config.toml
hop_length = 320
vocab_size = 56
encoder_dropout = 0.05
lr = 0.0026
shampoo_beta = 0.95
precondition_frequency = 50
one_sided = false
steps = 5600
warmup_steps = 560
weight_decay = 0.5
adamw_weight_decay_other_params = 0.05
Rows from block 9 of the audio encoder of a small audio captioner, named by matrix and row number. Rows with one number within an expert belong to one neuron, the router's apart. Each number is 128 + 32 x the weight over its row's rms, rounded and kept within 0 to 255. All counts start at 0.
After each expert's rows are labels from the 100 clips, of 14976, where the router gives the expert most weight on average: "top examples" is what is common among them; "lies over" is the class under the peak. Only what is clearly more common there than usual is listed. The data: synthesized solo parts of chorales (CocoChorales). In brackets: how many of the 100.
# router: router (encoder.blocks.9.mlp.router.weight, 32x128, trained with AdamW), inputs 0-63
# up: expert up (encoder.blocks.9.mlp.up, 32x64x128), inputs 0-63
# down: expert down (encoder.blocks.9.mlp.down, 32x128x64, transposed), outputs 0-63

# expert 3
router.3 [112 146 178 148 100 152 118 133 156 134 164  80 181 148 137 141 131 168  81 103 105 121  83 167  71 104  96 126 156 112 105 116 188 204  89 117 121 138  90 148 137 145 139 142 168 131  82 113 151 173 133 143 157 149 145  96 110 154 182 123 104 109  98 163]
up.0 [160 141 170 110  92 122 145 102 110 107 125 176 156 114 121 151 143 136 144 134  95 158 126 128 144 135 103 100 192 109 136 112 139 129 169 130 136  93 117  88 153  61  69 126 102 144 170 132   0 100 130 107 135  77  41 145 159  90 109 101 145  88  86 107]
down.0 [177  87 140 102 178 112 126 152 147  93 125 113 137 122 124 148 149 116 110  65 132 144 131 147 140 191 150  83 189 167 138  96 135 139 165 106 159 129 124 163  97 142 109 140 104 148 134 128 242 113 161 139 149 152 154  79 137 164 130 135 189 127 133 100]
up.1 [123  90 168 152 188 115 132 136  94 136  98 164  67 114 183 150 132 155 101  79  98 120 126 145 156 180 165 172  73 114 129 116 168  97 168 133 134 165  73 130 147 124 191 134 139 123 149 114 127 182 136 107 102 110  94 112 170  94 102 136 167 180 110  99]
down.1 [146  91 147 100  99 165 109 194 162  50 202 119 158 181 104  93 165 126 161 158 176 144 174 151 136 119 139 110 107 119 150  96 135 110  75 212 120 146 145 128 175 120 142 160 148 166 138 120 159 159 119 148 173 156 140  88 153 115  82 127 127 124 109  87]
up.2 [ 86  92 140 147 108 195 164 138 135  91 107 200 100 158 137  55 129 139 135 126 116  90 165  81 138 150  60 156 146 161 104 162 158 152 109 117 117 150 100 126 145  89 100 204 104 120 131 178 125 116 140 135 147 131 159 134 126 129 143 106 139  94 105 111]
down.2 [164 115 106 104 135 122 160 177 158 133 103  69 114 111 102 115 181 111 189 100 124 161 104 113  39 112 136 151 144 146 113  55 151 171  91 126 121 154  97 173 145 128 186 106 156 103 122 100 127 130 119 147 121 123 126  78 111  87 153  83 122 136 141  83]
up.3 [119 171 125 145 108 143 136 126 110 166 138 112 107 134 112 118 145 103  65 171  81 175 103  90 139 116  86 112 131 173 156 139 121 130  80 122 113 140 128 123  92 119 158 142 142 120 126  99 214 160 142 117 107 124  82 109 149 147 140 158 121 147 165 132]
down.3 [100 152 142 127 120 162  94 170 111 143 167  92 137 116 134  90 111 120 107 129  83  99 129 155 169 141 117 132 105  97 108 102 138 176 161 130 138  87 174 109 152  99 101 126 140  33  58 149 149 187 150 168  83 170  94 160 172 193 138 158 150 117 114 141]
up.4 [114 134 102 143  56 130 135  95 156 171 129 115 132  93  79 129 115 105 110 115 134 141 162  95 132 107 135 170  90 134 140 164 126 118 116  98  68 160 170 124  96 125 158 105 153 141 178  68 119  54  90  64 152 111 149 125  74 147 153 108 104 146 192  81]
down.4 [142 155 113  99 171 156 120  79 187 163 145 118 129  81 117 123 139 125 114 150 149 133 151 153 181  79 154 143 124 129 115 154 165  94 127 147 157 115 149  31 162 122 117 112  87 138 152 123 181 127 114 132 122 144 153  73  94 112 120 138 102 193  34 123]
top examples: note A3 (100); cello (41); tuba (29)
lies over: A3 (81)

# expert 17
router.17 [172 156 112 179 116 126 175 174 111 131 129  70 169 138  76 146 165  96  91 157  96 100  90 160 130 134 112 137 128 136 153 127 107  95 161 156 103 125 125 157 107 158  94  88  64  96 209 172  83 174  93 102 130 149 133 130 157 131 113 126 156 111  91 128]
up.0 [145 188 143 116 134 175  83 125 182  66 162 172 133 170 120 114 172 112  61 104 125 129 121 169 161 156 135 112  72 138 102 135  72 131  79 128 104 125  89 163 127  90 129 187 145 176 159 151 122  77 143 154  51  98 142 192 119 158  70 111 118 101 100 138]
down.0 [141 164 135  90 172  95 122 129 130 165 129  90 144 135  96 115 159 132 103 147  65 146  88 109 173  66  99 122 142  73  73 194 144 117 162 114  91  97 146 172 136 115 107  80 109 128 148 185  93 147 134  73 117 166 145  93 120 184 194 105 144 146 101 125]
up.1 [ 85 116  39 115 175 151 161 130 132 164 150 177 178 137 156  88 140  94 164 123 138  72 182 134 112 124 147 106 142  75  92  61  79 104 186 138  88 177 108 125 135 180 142 165 147 137 139 135 156 161 160 141 155 122 119 154 127 112 141 146  97  93 140 126]
down.1 [170 108 110 179 100 143 142 141 108 147 109 192 124  87  75 141  98 126 141 122 162 174  90 124 121 129 149 150 128 190  72 108  33 164 195 147 134  70  98 136 138 120 102  69 166 163 135  39 137 122 131 150 148 111 127  82  80 170  82 173 132 167 150 135]
up.2 [ 74  81  81 128 105  75 131 150 119 116 133 100 119  73 167  74 157 152 130 205 127 163 169 185 156 131 138  99 115 168 117 147 120 133 118 115 210 135 145 143 160  94 107 127 126  98  90 101 119 125  55 109  92 139 135 125  88 144 139 162 112 116  82 165]
down.2 [126 149 115 117 138 118 128 162 173 117 114 155 102 140 107 106 128 153 107 159 153 157 107  91 131 184 113 166 149  79 117  93  86 131  80 129 132 151  87 114 171 136 174  84 156  89 115 156 112 151 159 123 163  95  80 147 104 105 172 138  92 100  93 162]
up.3 [133 122 117 119  95  93 222 126 107 137 143 100 126 155 105 106 181 109 142 144 130 171 140 210 174 135  89 151 120 100 160 122 150  86 175 103 121 113 142  71  69 108 134 118 150 125 205 197 121 158  82 132  80 148 116 120 120 129 141 150 113 132 131 109]
down.3 [158  95  90 148 162 131 175 135 172 131 172 133  90 128 129 137 137 119 125 154  93 175 100 215 149  86 155 138  98 128  57 126 179 173 150 148 100 127 183 185 155 138 117 114 105  99 127  88  85 156 162 140 142 119 118 169 152 116  80 154  94 131 144 133]
up.4 [115  97  96 108 131 123 129 185 133  59 144 136 134 129 132  86 152  82 145 127 127 138 106 133  62 170 141  76 149 165 155 109 116 132 130 147 200 117 132  97 165 208 125 100 161 143 110  78 139 157 113 188 161 123 143 104 106 137 116 130 112 124 143 110]
down.4 [ 95 106 144 153 111 143 104 128 170  73 105 211 127 170 146 190  89 111 154 125 141 101 183 104  97 135 132 149 134 181 198 103 112 179 192 110 115 128  97  86  78 107 131  86 194  84 121  97 165 153 130  88 120 171 134 107 138 102  94 140 125 108 129 142]
top examples: note D3 (100); tuba (37); cello (31); note A3 (29)
lies over: D3 (76)

# expert 19
router.19 [ 77 175 105 154 125 140 135 125 116  93 147 172  68 125 103  61 119  65 125 141 100 156  86 103  84 125 180  88 148 146 193  76 154 130  69 110 128 115 130 138 118 128 176 180 115 135 165 125 152 114 122  91 173 113 127 134 117 183  66 118 128 111 154 140]
up.0 [168 187 123 118 129 139 168 154  98 175 131 148 134  86  70 120 104 162 104 160 169  90 116  93 103 150 124 178 147 100 102 130  70 166 170 168 122 117 117  75 121 120  75 122 130  78  81 179 109 121 157 111  96  77 116 138 183  72 144 147 140 102  79 101]
down.0 [129  87 105 147 150 199 193 118 144 107  66 104 132  91 138 221  99 170 119 161 104 135  78 129 183 110  96 123 165 157 131 132  98 135 149 122  78  84 129  86 146  76 186 110 151 130  52 125 154 133 115 125 106 109 129 115  79 122 133 137 143 102 109 127]
up.1 [ 64 155  90  93 121 135 157 124 166 155 125 162 148 118  98 109 162 110 110  57 123  52  99 152 239  89 120 151 114 128 124 116 185 128  83 166 117 143 138 138 191 136 192 157 163 170 106 166  73  92 153 102 175 139 130 118 126  92 134  97 150 136 127 170]
down.1 [163 117 125 128 127 127 157  90  59 157 169 183 114 135 146 163  78 176 157 182 166 187 170 124 114  86  84 152 111 175 150 126  71 124 180 129 141 147 154 116 134 109 149 152 123 178 132 114 152 120 116 129 149 134 104 182  72 141 172 121 131 133  24  88]
up.2 [151  90  88  54 101  92  80 176 155 173  86 160  37  95 122 182 158 207 158 181 170 101 164  99 159  88 120 107  74 120 109 112 108 118 161 128 110  97 127 125 202 118 138 131 176 107  98 169  76 127 116 138  99 149 157 106 102  83  74  90 139 135  99 104]
down.2 [106 149 179 134  92  79 140 121 144  62 134 114 141 125 138 116 137 144  91 128  94 137 116 171 124 127 160 111 131  99  89 131  81  67 134 100 121 116  93 138 100  85 123 136 128 138  96 124 105 105 155 137 151  93 120 120 110  86 137 129  78 120  58  83]
up.3 [138 154 157 131 147 147 157 118  89  83 139 123 102 151 129 128 139 192 113 144  75 189  94 165 187 124 141 134 154 109 133 191  94  96  91 126  79 162 106 132 132 109 154 140  65 174 162 196 106 131 110  90 116 137 117 116 169  63 149 165 127 130  66 173]
down.3 [ 60  93  76 135 118 181  90  68 147 149 118 135 135  85 117 112  58 104 106 145 101 176 148  38 125  97  50 112 130 135 159 154 108  77 136 167 158 114 135 145 107 163 127 148  66 123 136 131 175 155 141 136 104 122  22 171 103 165 134 112  77 124  99 117]
up.4 [114 119 152 129 141 140 153 182 105 126  70 124 117 118 118 180 139 157 109  87 150 139 147 178  71  92  75 117 138 115 114 116 132 145 134 104 131 184 155  76 105 132 111 135 141  97 166 146 142  99  59  77 172 177 123 118 152 137 119 122 135  81 157  86]
down.4 [177  57 134 107 119 146 104  71 129 113  88 148 147 129  82 174 148 117 167 130 130  88  74 104 149 162 165 113 176 101 150 131  67 159 172 130 124 162  80 120 135 171 150 110 142  98 125  81  75  55  78  65 109 154  91 184 152 124 118 156 124 164 173 145]
top examples: note G#5 (91); trumpet (36); note F#5 (28); instrument: flute (28)
lies over: silence (51); G#5 (33)

# expert 31
router.31 [158 106 175 104 109 178 144 138 114  86 157 116 111 158 182 117 157 153 111 105 200 111 122  99 109 119  82  81  76 139 143 116 173 174  93 133 181  75  56 128 176  90 102 202 134 157  52 126 185 106 108 166 107 142 114 127 106 127 155 136  93 121 166 111]
up.0 [121  79 124 171 129 155 145 134 120 139  96 124 114 136  83 107 167 137 191  98 117 114 141 139 162 108 120 204 121 181 150  92 100 111 179 145 138 133 158 158  57 133 203 107 140 174  78  99  88 154 161 123 136 123 169  90 164 188 135 166 108 146 182  40]
down.0 [ 78 131 192  86 117 160  76 156 141 136 169 162 141 146 103 142 138 120 105 149 124 142 172 160 162 191  78 123 135 172  99 137 145 100  45  83 146 128 100 140  99  86 132 114  89 119 153 190 124 184 104 141 106 149 114 153 106 100  89 158 142 102 137 136]
up.1 [101  45  62 121  98 180 130 119  87  79 185 155 138 143  75 104 169 150 164 127 141 173  95 146 145 116 141 106  74  93 109 120 144  97 131 121 105 118 109 141 168 160  79 143  71 171 142 154  90 154  98 164 153 185  99 101 141 158  80 167 102 137 121 163]
down.1 [148 178  98 140  88 131  94  74 136 101  85  96  82 113 154  75 126 156 139 149 167 152 117 118 136 163 149 111 143 121 199 116 138 161 143 128 109 182 106 126 137 145 132 135 161 130 119 202 126 134 108 115 107  52 125 144 156 115 158 126 139 168 112 115]
up.2 [161 129  95 157 110 131 164 132 133 185 165 136 156 170 161 165 118 129 166  90 127  69 121 170 157 100 134 123 142 140  74 168 204 113 129 138 166 121 217 108 168 102 135 119 158 125 154 150 180 117 165 128  72 162 142 114 154 121 148 143 138 157 198 184]
down.2 [168 127 179 133 163 163  83 231 154 131 108  90  91 127 164 155 144 108  87 158 181 207  95  82 166 145  76  85 126  99 130 125 110 136  98  91  98 192 126 107  92 139 118 120 138 111 129 116  99 106 134  77 136  78 125 168 113 103 118 133 219 161 100 137]
up.3 [120  99 154 118 177 104 184 120 148 141 128 106  85 130 120 110  80 129 109 156 134 113  89 204  95 134 169 155 172  66  81 103 159 134 112 150 115 163 139 125 172 109 191 128 160 145  98 147 150 171  64 175 154  93  96 113 101 134 150 130 138 150 148 224]
down.3 [116 175 114 162 129  95 143 111 132 100 151  90 169 129 120 115 128 103 136 136  69 189 130 154  87 161 151 117 181 148 103 159  48 175  99 152 121 166  58  74  78 148 141 104 144 103  82 108 121  89 132 109 151 156 131 147 145 127 168 130 109 128 161  63]
up.4 [138 121 135  58  79 104  59 134 145 128 143 163 140 119 169 120  79 142 144 117 142 127 133 148 145 159 110  99 176  75 147 139 133 136 131 141 138 190 106 158 185 170 127 172 117 132 107  97 177  52  81 129 105  99  76 127  92 121 102  95 133 138 140 162]
down.4 [133 105  86 153 173 119 111 143 150 103  92 131 174 130 151  93 147 119 122 181 105 114 117 112  99 118 174 122  44  74  78 167 145 156 104 153  96 133 176 139 154 141 157  95 135 116 102 114 160 131 173 135  95 176 104 106  94 111 124 146 139  94  65 108]
top examples: note A#3 (55); note F#5 (45)
lies over: A#3 (51); F#5 (36)

# expert 12
router.12 [182 109  81 149 114 140 160 176 104 146  94 100 155 103 162 120 199 106 160  78 124  88 166 148 177  81 121 142  53 164 136  72  78  92 123 175 163 109 143 126 165  77 129 170 152 147 106 166 114 146 162 100  84 134 139 135 124 160  67  93 176 134 131  95]
up.0 [ 95 104 119 136 198 136 162 172 164 120 176 158 169 177 142 144 161  98 145 135 107  70 125 174  76 178  89  91 198 118  95  95 128 164 136  99  88 147  85  89 141 113 108  85 140 114 168 112 171 125 126 108 141 115  78 150 120 162 174 106  98 102 104  88]
down.0 [109 167 142 125  62 108 128 133  88 170 119 107 102 152 170 144 149 164 107 164 149 132  74 132 149 104 121  88 132 145  89 100  72 151  95 123 156 147 109 132  97 173  99 120 103 161  30 144 150 160 114 150 142 142  75 111 187 138 154 142 166 185 103 134]
up.1 [103 100 132 116 139  46 202 163 172 134  89 183 103  47  94 141 126 132 126  82 136 130 150 133 153 140 132 125 117 133 134  84 144 169 168 108  84 164 205 117 108 135 160 132  82 112 127 135 105  92 148 119 143 114 127 132 106  83 144 189  77 137 131 125]
down.1 [120 115 169 127 119 116 109 114 108 150 175 124 139 126 149 127 115 110  93 165 192 129 119 128 146 115 161 110 112 145 158 127 172  71 100 124  87  91 131 148 134 171  94 114 143 118 122  86 110 143 113 125 168 139 103 201  57 136  71 115 127  96 162 104]
up.2 [141  64 131 148 118 132 117 147 116 136 151 108 126  96 144 161 248 165 127 107  67 130 148  87  85  73  99 114 140  91  69 136 100 149 161 106 174 141 168 135 157 114 133 116  70 138 106 116 145 101  96 175 126 144 131 126 138 191 156 155 116 146 157 115]
down.2 [148 120 146 131 128 122 137 163 108 121 141 105 167 140 105  73 116  73 158 112 167  91 108 139 129 114  99 145 154 140 209 153 127  22 170 132 167 116  70 195 137 126  45  96 135 115 156  95 148 170 133 163 154 154  87 127 188 101 100 144 150 163  86 114]
up.3 [171 139 145 105  99  93 159 118 139 179 119 182  94 110 127 104  98 105 117 137 149 128 101 188 163  97 116 145 155 155 108  98 112  74 138 151 145  93 183 135 131 152 106  88 161  79 156  90 188 129  94 125 105  36 149 192 134 153  75 137  99 148 171  76]
down.3 [138  82 127 149 156 174 145 133 188  69 148 131 122 126 139 165 130 144 115 135 138 120  67  91 103 116 133 147 106  99 133  74 136 106  95 108 212 184 115 147 136 123 131 144  86  91 183 165 117 134 117 102 194 124 149 105 144 120 112 100 131  62  77 139]
up.4 [176 142  52 111 180 133 105 124 138 111 129 119 119 162  68 151 118 109 136 103 112 105 107 123  74 117 121  97  90  78 117 124 113 137 111  83  95 102 152 103 101 149 115 134 141 161 153 107 152 196  87 133 129 166 182 156 118 129 176 117 161 188 135 211]
down.4 [145 134 132 107  65 175 162  74 103 136 137 119 105 129 116 163  90 191 117 155 193 154 182 126 108 151 110 137 124  93 126  96 141 126  49 156  92 160 127  81 123 146 171 128 146 179  38 150 154 121  65 151 174 130 155 161 144 138 111 171 108  98 139  99]
top examples: note D#3 (68); cello (34); note B3 (33); instrument: tuba (29)
lies over: D#3 (65); B3 (27)

# expert 13
router.13 [176 124 123  58 196 132 108 110 160 148 137  84 157 143 210 163 161 157  95 132 170 162 103 144 152 136 112 118 150 144 126 158 129 144  76 105 170 196 111  87 120 151 146 133 135 150 102 202 176  69 117  83 116  82 113  71 101  79 142 142 123 147 129 126]
up.0 [ 66  99 158  93 153 160 127 116 140 136 150 138 112  81  92 166 139 102 117 122 162 132  92 132  77 114 169 129 137 100 145 122 162 128 103 122  85 145 121 157 126 180  55 151 153 188 120  69  99 161  97 176 138  94  99 136  92 203 178 105  91 159  90  75]
down.0 [ 79 121 111 122 105 128 140 188  95 164 133 123 153 160  61 120 110  85  90 156 129 140 100 135  80 183 187 146 164 144 130 136 136 111 166 112  75 152 168  90 161  96 158 139 171 119  96 144 194 142 100 139 124 173 145 149 124 100 150 157  67 145 166 144]
up.1 [123 138 142  77 176 200 117 180 125 162 138  94  80 151 131 209  73 143  71 160 117 144 138 111 135 139 158 133 119 111 134 155 135 135 175 105 175 141 154 165 133 106 141 106 153 140 137 153 122 130 105 165 104 154 161 107 159 157 112 137 162 125 134 104]
down.1 [194 149 168 120 134 184  96 121 182  70 130  91 193 115 180  87 138  81 144 177 128 107  73 148 171 136  98 175 102 156 133 108 112  96  88 189 229 140 128 154 196 120 101 112 159 105 109 100 174 138 153 117 137 105 127 133 121 116 109 131  96 134 116 153]
up.2 [116 135 115  90 137 101 116 139  83 121  52  99 167 111  82  83 106 119 127 119  71 115 189 133 106 215  75 139  99 121 142 141  89  83 130  96 109  76 113 106 143  97  73 165 146 130 139 139  56 101 158  93 135 131 114 185 141 137 101 104 130 149 135 214]
down.2 [131 131  95 133 163 135  80 134 117 176 158  83 149 111 121 132 150 172 128 149 147 116 122  95 117 114  54 147 146 160  95  87 231 145  94 113 141 101 120 131 131  87 137 138 160 117 132 115 105 169 138 135 107 109 107 136 131 151 152 122 166 112 126 163]
up.3 [203 171  26 111  73  44 117 104 150 123 147 139 172 112 121  67 126 136  70 185  91 152  93 124 157 119 183 110  76 115 105 117 132 102 124 168  91 166  93  85 118 102 153 134 129 116 188 190  96 159 137 118  85 125 158  64 120 131 124 102  97 107 114 139]
down.3 [ 65 134 122 130 112 120 142  78 120 156 115 157  96 138 117 151 145 120 120 123 132 164 207 106 148  73 171 112 175 154 128  77 123 164 175 135  74 132  87 107 140 144 147 104 113 128 153  86 137 144 127 155 189 150  88 150  79 111 139  82 131 133 134 127]
up.4 [121 180 166 145 157 117 172 123  89 115 151 110 138 116 129 145 114 158 197 129 139 149 165 124 155 126  51 118 167 107 194 169 116 111 138 112 143 115  87 142  84 137 178 130 111 108 146  95 139 185 152 123 142 104 184 186 143 150 128  83 147 157 146 127]
down.4 [109  66 132 121 108 137 108 161 173 141 137 148 141 128 124  78 170  67 132  92  98 146 147 140 155 155 116  96 129 135 101 142 195 136 122 186 120 131  63 153  81  77 121 193 132 108 129  86 164 156 141  79 102 137 101 136 200 158 153 174 136  92 141 113]
top examples: note E4 (68); note E5 (32); viola (25)
lies over: E4 (65)

# expert 9
router.9 [143 100 158 124 128 132 148 111 131 120 141 104  96  72 184 201 134  97 170 193 139 167  99 147 155 135 100 155  80  92 166 158 142 134 111 154 100  92 133  76 135 139 156  72 129 110 119 106 136  88 142 166  70 156 116 134 142 147 178 154 132 141 138 108]
up.0 [120 123 134 161 166 110 157 135 147 129 115 167 130  83 131 137 124 133  78 169 138  68 115 110 125  95 109 173 158 161  90 156 126  69  98 124 176 169 152 151 149 202 147  59 178 138 100 150 123 104  96 144 182 162 160 101 174  96  71 128  70 127 121  77]
down.0 [163 104 143 152 150  89 123  92  57 176 105  93 184  90 166  92 138 126 151 126 118 110 145 180 156 115 103 147 129 103 119 106 160 108 179 104 137 131  73 151 176 101 157 111 111 126  66 152  86 143 106 105  98 100  86 115 148 167 110 166 189 141 199 141]
up.1 [118 152 182  93  95 137 143 115 147 152 146  91 106  84 141 126 155 104 170 167 159  59 190 164 141 134 112 157 119 220 147 107 198 126 110 116 106 122  93  90 147 166 110 123 152 130 163 131 111 136 143 156  87 157 178 112  68  96 157 110 127 135  86 133]
down.1 [124 116 127 167 137 116 111 149 147 158 114 144 115 124 128 126 122 126 182  57 191 126 172 141 160 106 121 111 132 139 129 178 156  80  92  98 152 103  88 126  99 107  97 135 103 153  97 137 145 118 134 174 152  46 108  91 137 174 109 160 137  98 111 143]
up.2 [125 133 133  77 129  62 130 183  77 121  98 127  94 139  90 155 124 191 165 112 179 185 103 140 166 130 148 147  72 169 101 143 110 125 176 113 120 138 130 124 158 127 119  85 112 120 133  52 101 115 133 115 101 193 146 143  98 122 153 129 139 130 121  94]
down.2 [147 159 180 105 104 101 117  92 174 153  80 127 109 167 124 176 190 136 113  74 168 109 113 172 126 132 189 120 134  91 131  89 117 108  91 151 180 184 108 124 137 131 137 165 176  76 164 135 155 118  86 110 163 140 151 175 110 118 150 112 147 132 125 180]
up.3 [102 105 124 168 129 126 177 144 116 114  87 203 145 150 115 108 121 188 172 115 156 107 198  99  78 118  66  84 147 136 152 118 157 127 129 128 130 151 125 140 145 124 112 136 145 116 129 108 132  99 115 126  79  47 125 164  69 112 141 185 130 111 166  44]
down.3 [ 97 115 122  81 104 163 106 165 137 218 107 119 156 102 137 120 179 154 138 157  75 155 137 162 145  76 134 152 142 143 129 161 100 166 221  78  65 114 118 140 181  97 120  61  83  99  96 180  98 107 138 103 139 177 143 107 136  97 102 111 163 135 111 143]
up.4 [158  78  54 119 104  94 128  64 139 139 127 122 149 122 129 158 121 128 165 146  77 119 162 112 148 165 146  91 166  99 104 130 120  54 124 157 135 129 164 110 101 156 123 119 175 123 151 106 167 116 128 156 131 141 103 125 108 149 100  62 130 125 136 142]
down.4 [111 139 131 150  94  75 140 147 139 110 169 167 177 131 156 100 152  95 131 131  80 139  41 142  83 120 106 167  93 104 122 108 132 113 100 130 150 124 116  69  78 126 143 109 164 154 121 120 102 122 179 120 102 151 108  71 120 162 159 153 139 131 116 103]
top examples: note G5 (64); note A#5 (54); violin (38); note G#5 (37)
lies over: G5 (37); A#5 (26)

# expert 7
router.7 [178 135 114 137 175 106 176 120 110 120 105 107 201 107 176 178  60 134 158 151 146 153 145 169 185 140 103 102 132 182 170 118 142 130 143 100 114 126 120 161  94 159 104 121 102  43 116  98 155 175 152 142 148 165 172  70  68 122 186 131 113 158 141 160]
up.0 [ 76 124 125 168  98 135 102  89 127  91 161 134 108 112 143 127 100 112 170 115 139 120 141 115 138 152 103 105  73 119 181 139 111  98 102 165 119  98 132 136  88  94 149 128 145  39  78 122  86 136  65 117  89  78 123  61 164 118 109 150 168  99 109 171]
down.0 [113 112  68  73 123 169 114 134  97 192 133 129 153 129 155 155  94  78 109  77 116 169 131 104 145 175 164 127 185 146  76  82 133 151 100 151 128 110 132 129 147 136 104 155  96 117 109 166 134 160 134 160 121 144  90 121 118  82 164 104 160 175 140  89]
up.1 [143 162 116 108  85 135 119 168 148 141 195  94 102 168 133  75 139  91 184 186 109  98 137 135 133 106 123 154  96 168 127  99 203 185 119  97 155 137 133 134  70 153  77 139 156 106 173  75 149  73 151 103 176 119 167 139 139 145 159 106 120 112  82 109]
down.1 [158  95 120 135 161 122 135  81 155 111 116 158 125  56 112 165 132 127  80 121 179 122 149  99 110 142 162  70 139  75 113 158 158 158 121 164 168 150 109 144 156 138 175 158 129 142 173 124 127 179 120 143 136 148  96 131 130 132 160 118 165 114 127 110]
up.2 [138 126 143 146 132 146 132 182 129 116 186 204  91 200 145 159 150 147 131  91 192  88  96  80 107 130  89 113  92  82  97 140 174 118 122  81 172 132 157 164 118 106 168 123 148 116 160 128 119 107 159 120  93  58 142 135 128 154  76 180 131 155  73 115]
down.2 [107 142 110 176 163 144  95 140  67 152 161  94 179 123 172 125 105  89 165 155  99 195 146 165 163  19 130 158 134 103 146 136 139 146 105 113  97 149 133 106 167 107 169 155 145 154 121 116  80  72 120 186 133 112  82  98 132 107 119 125 179 136 146 172]
up.3 [116 133 151 111 132 179 125 119 177 121 107  68 116  66 187 133 135 163 150 166 131 120  93 139 109 120  91 138 147  94 129 122 116 143 104 112 183 170 146 160 210 133 162 176  94 113 107  89 117 137 118 131  91  94  88 137 121 128 157 175 178 113 199  90]
down.3 [ 72 199 107 145 178  96  76  92 148 130 110 146 183 113 172 164 142 157 109 101  84 108 125 121  98  74 112 139 151 213  83 168 171 121 136  99 128 124 188 126  82 189 117  44 128  92 148 175 159 132 115 107 132  53 161  77 159 117 128  88 160 128 121 144]
up.4 [116 168 151  88 163 182 131 201 143 158 111 126 110 179 139 115 156 142  69 130 142 101 120 151  97 144 163  74 127 140  95 119 190 103 137 124  91 186 139 194  71 125 148 163 124 114 126 143 169 115 100 129 191 137 137 107 175 160 175  68 159 156 116  63]
down.4 [ 66 120 117 197 133 143 105 122 129 153 112 177 121 128  98 129 101 155 135 147 176 160 141 148 104 141 128 115  50 173 149 108 125 171 154 151 115 168 125 134 127 125 176 138 176 155 213 172 191 168 148  62 130  71 112 135  97 112 188 179 107 129 167 129]
top examples: note G4 (100); viola (26)
lies over: G4 (90)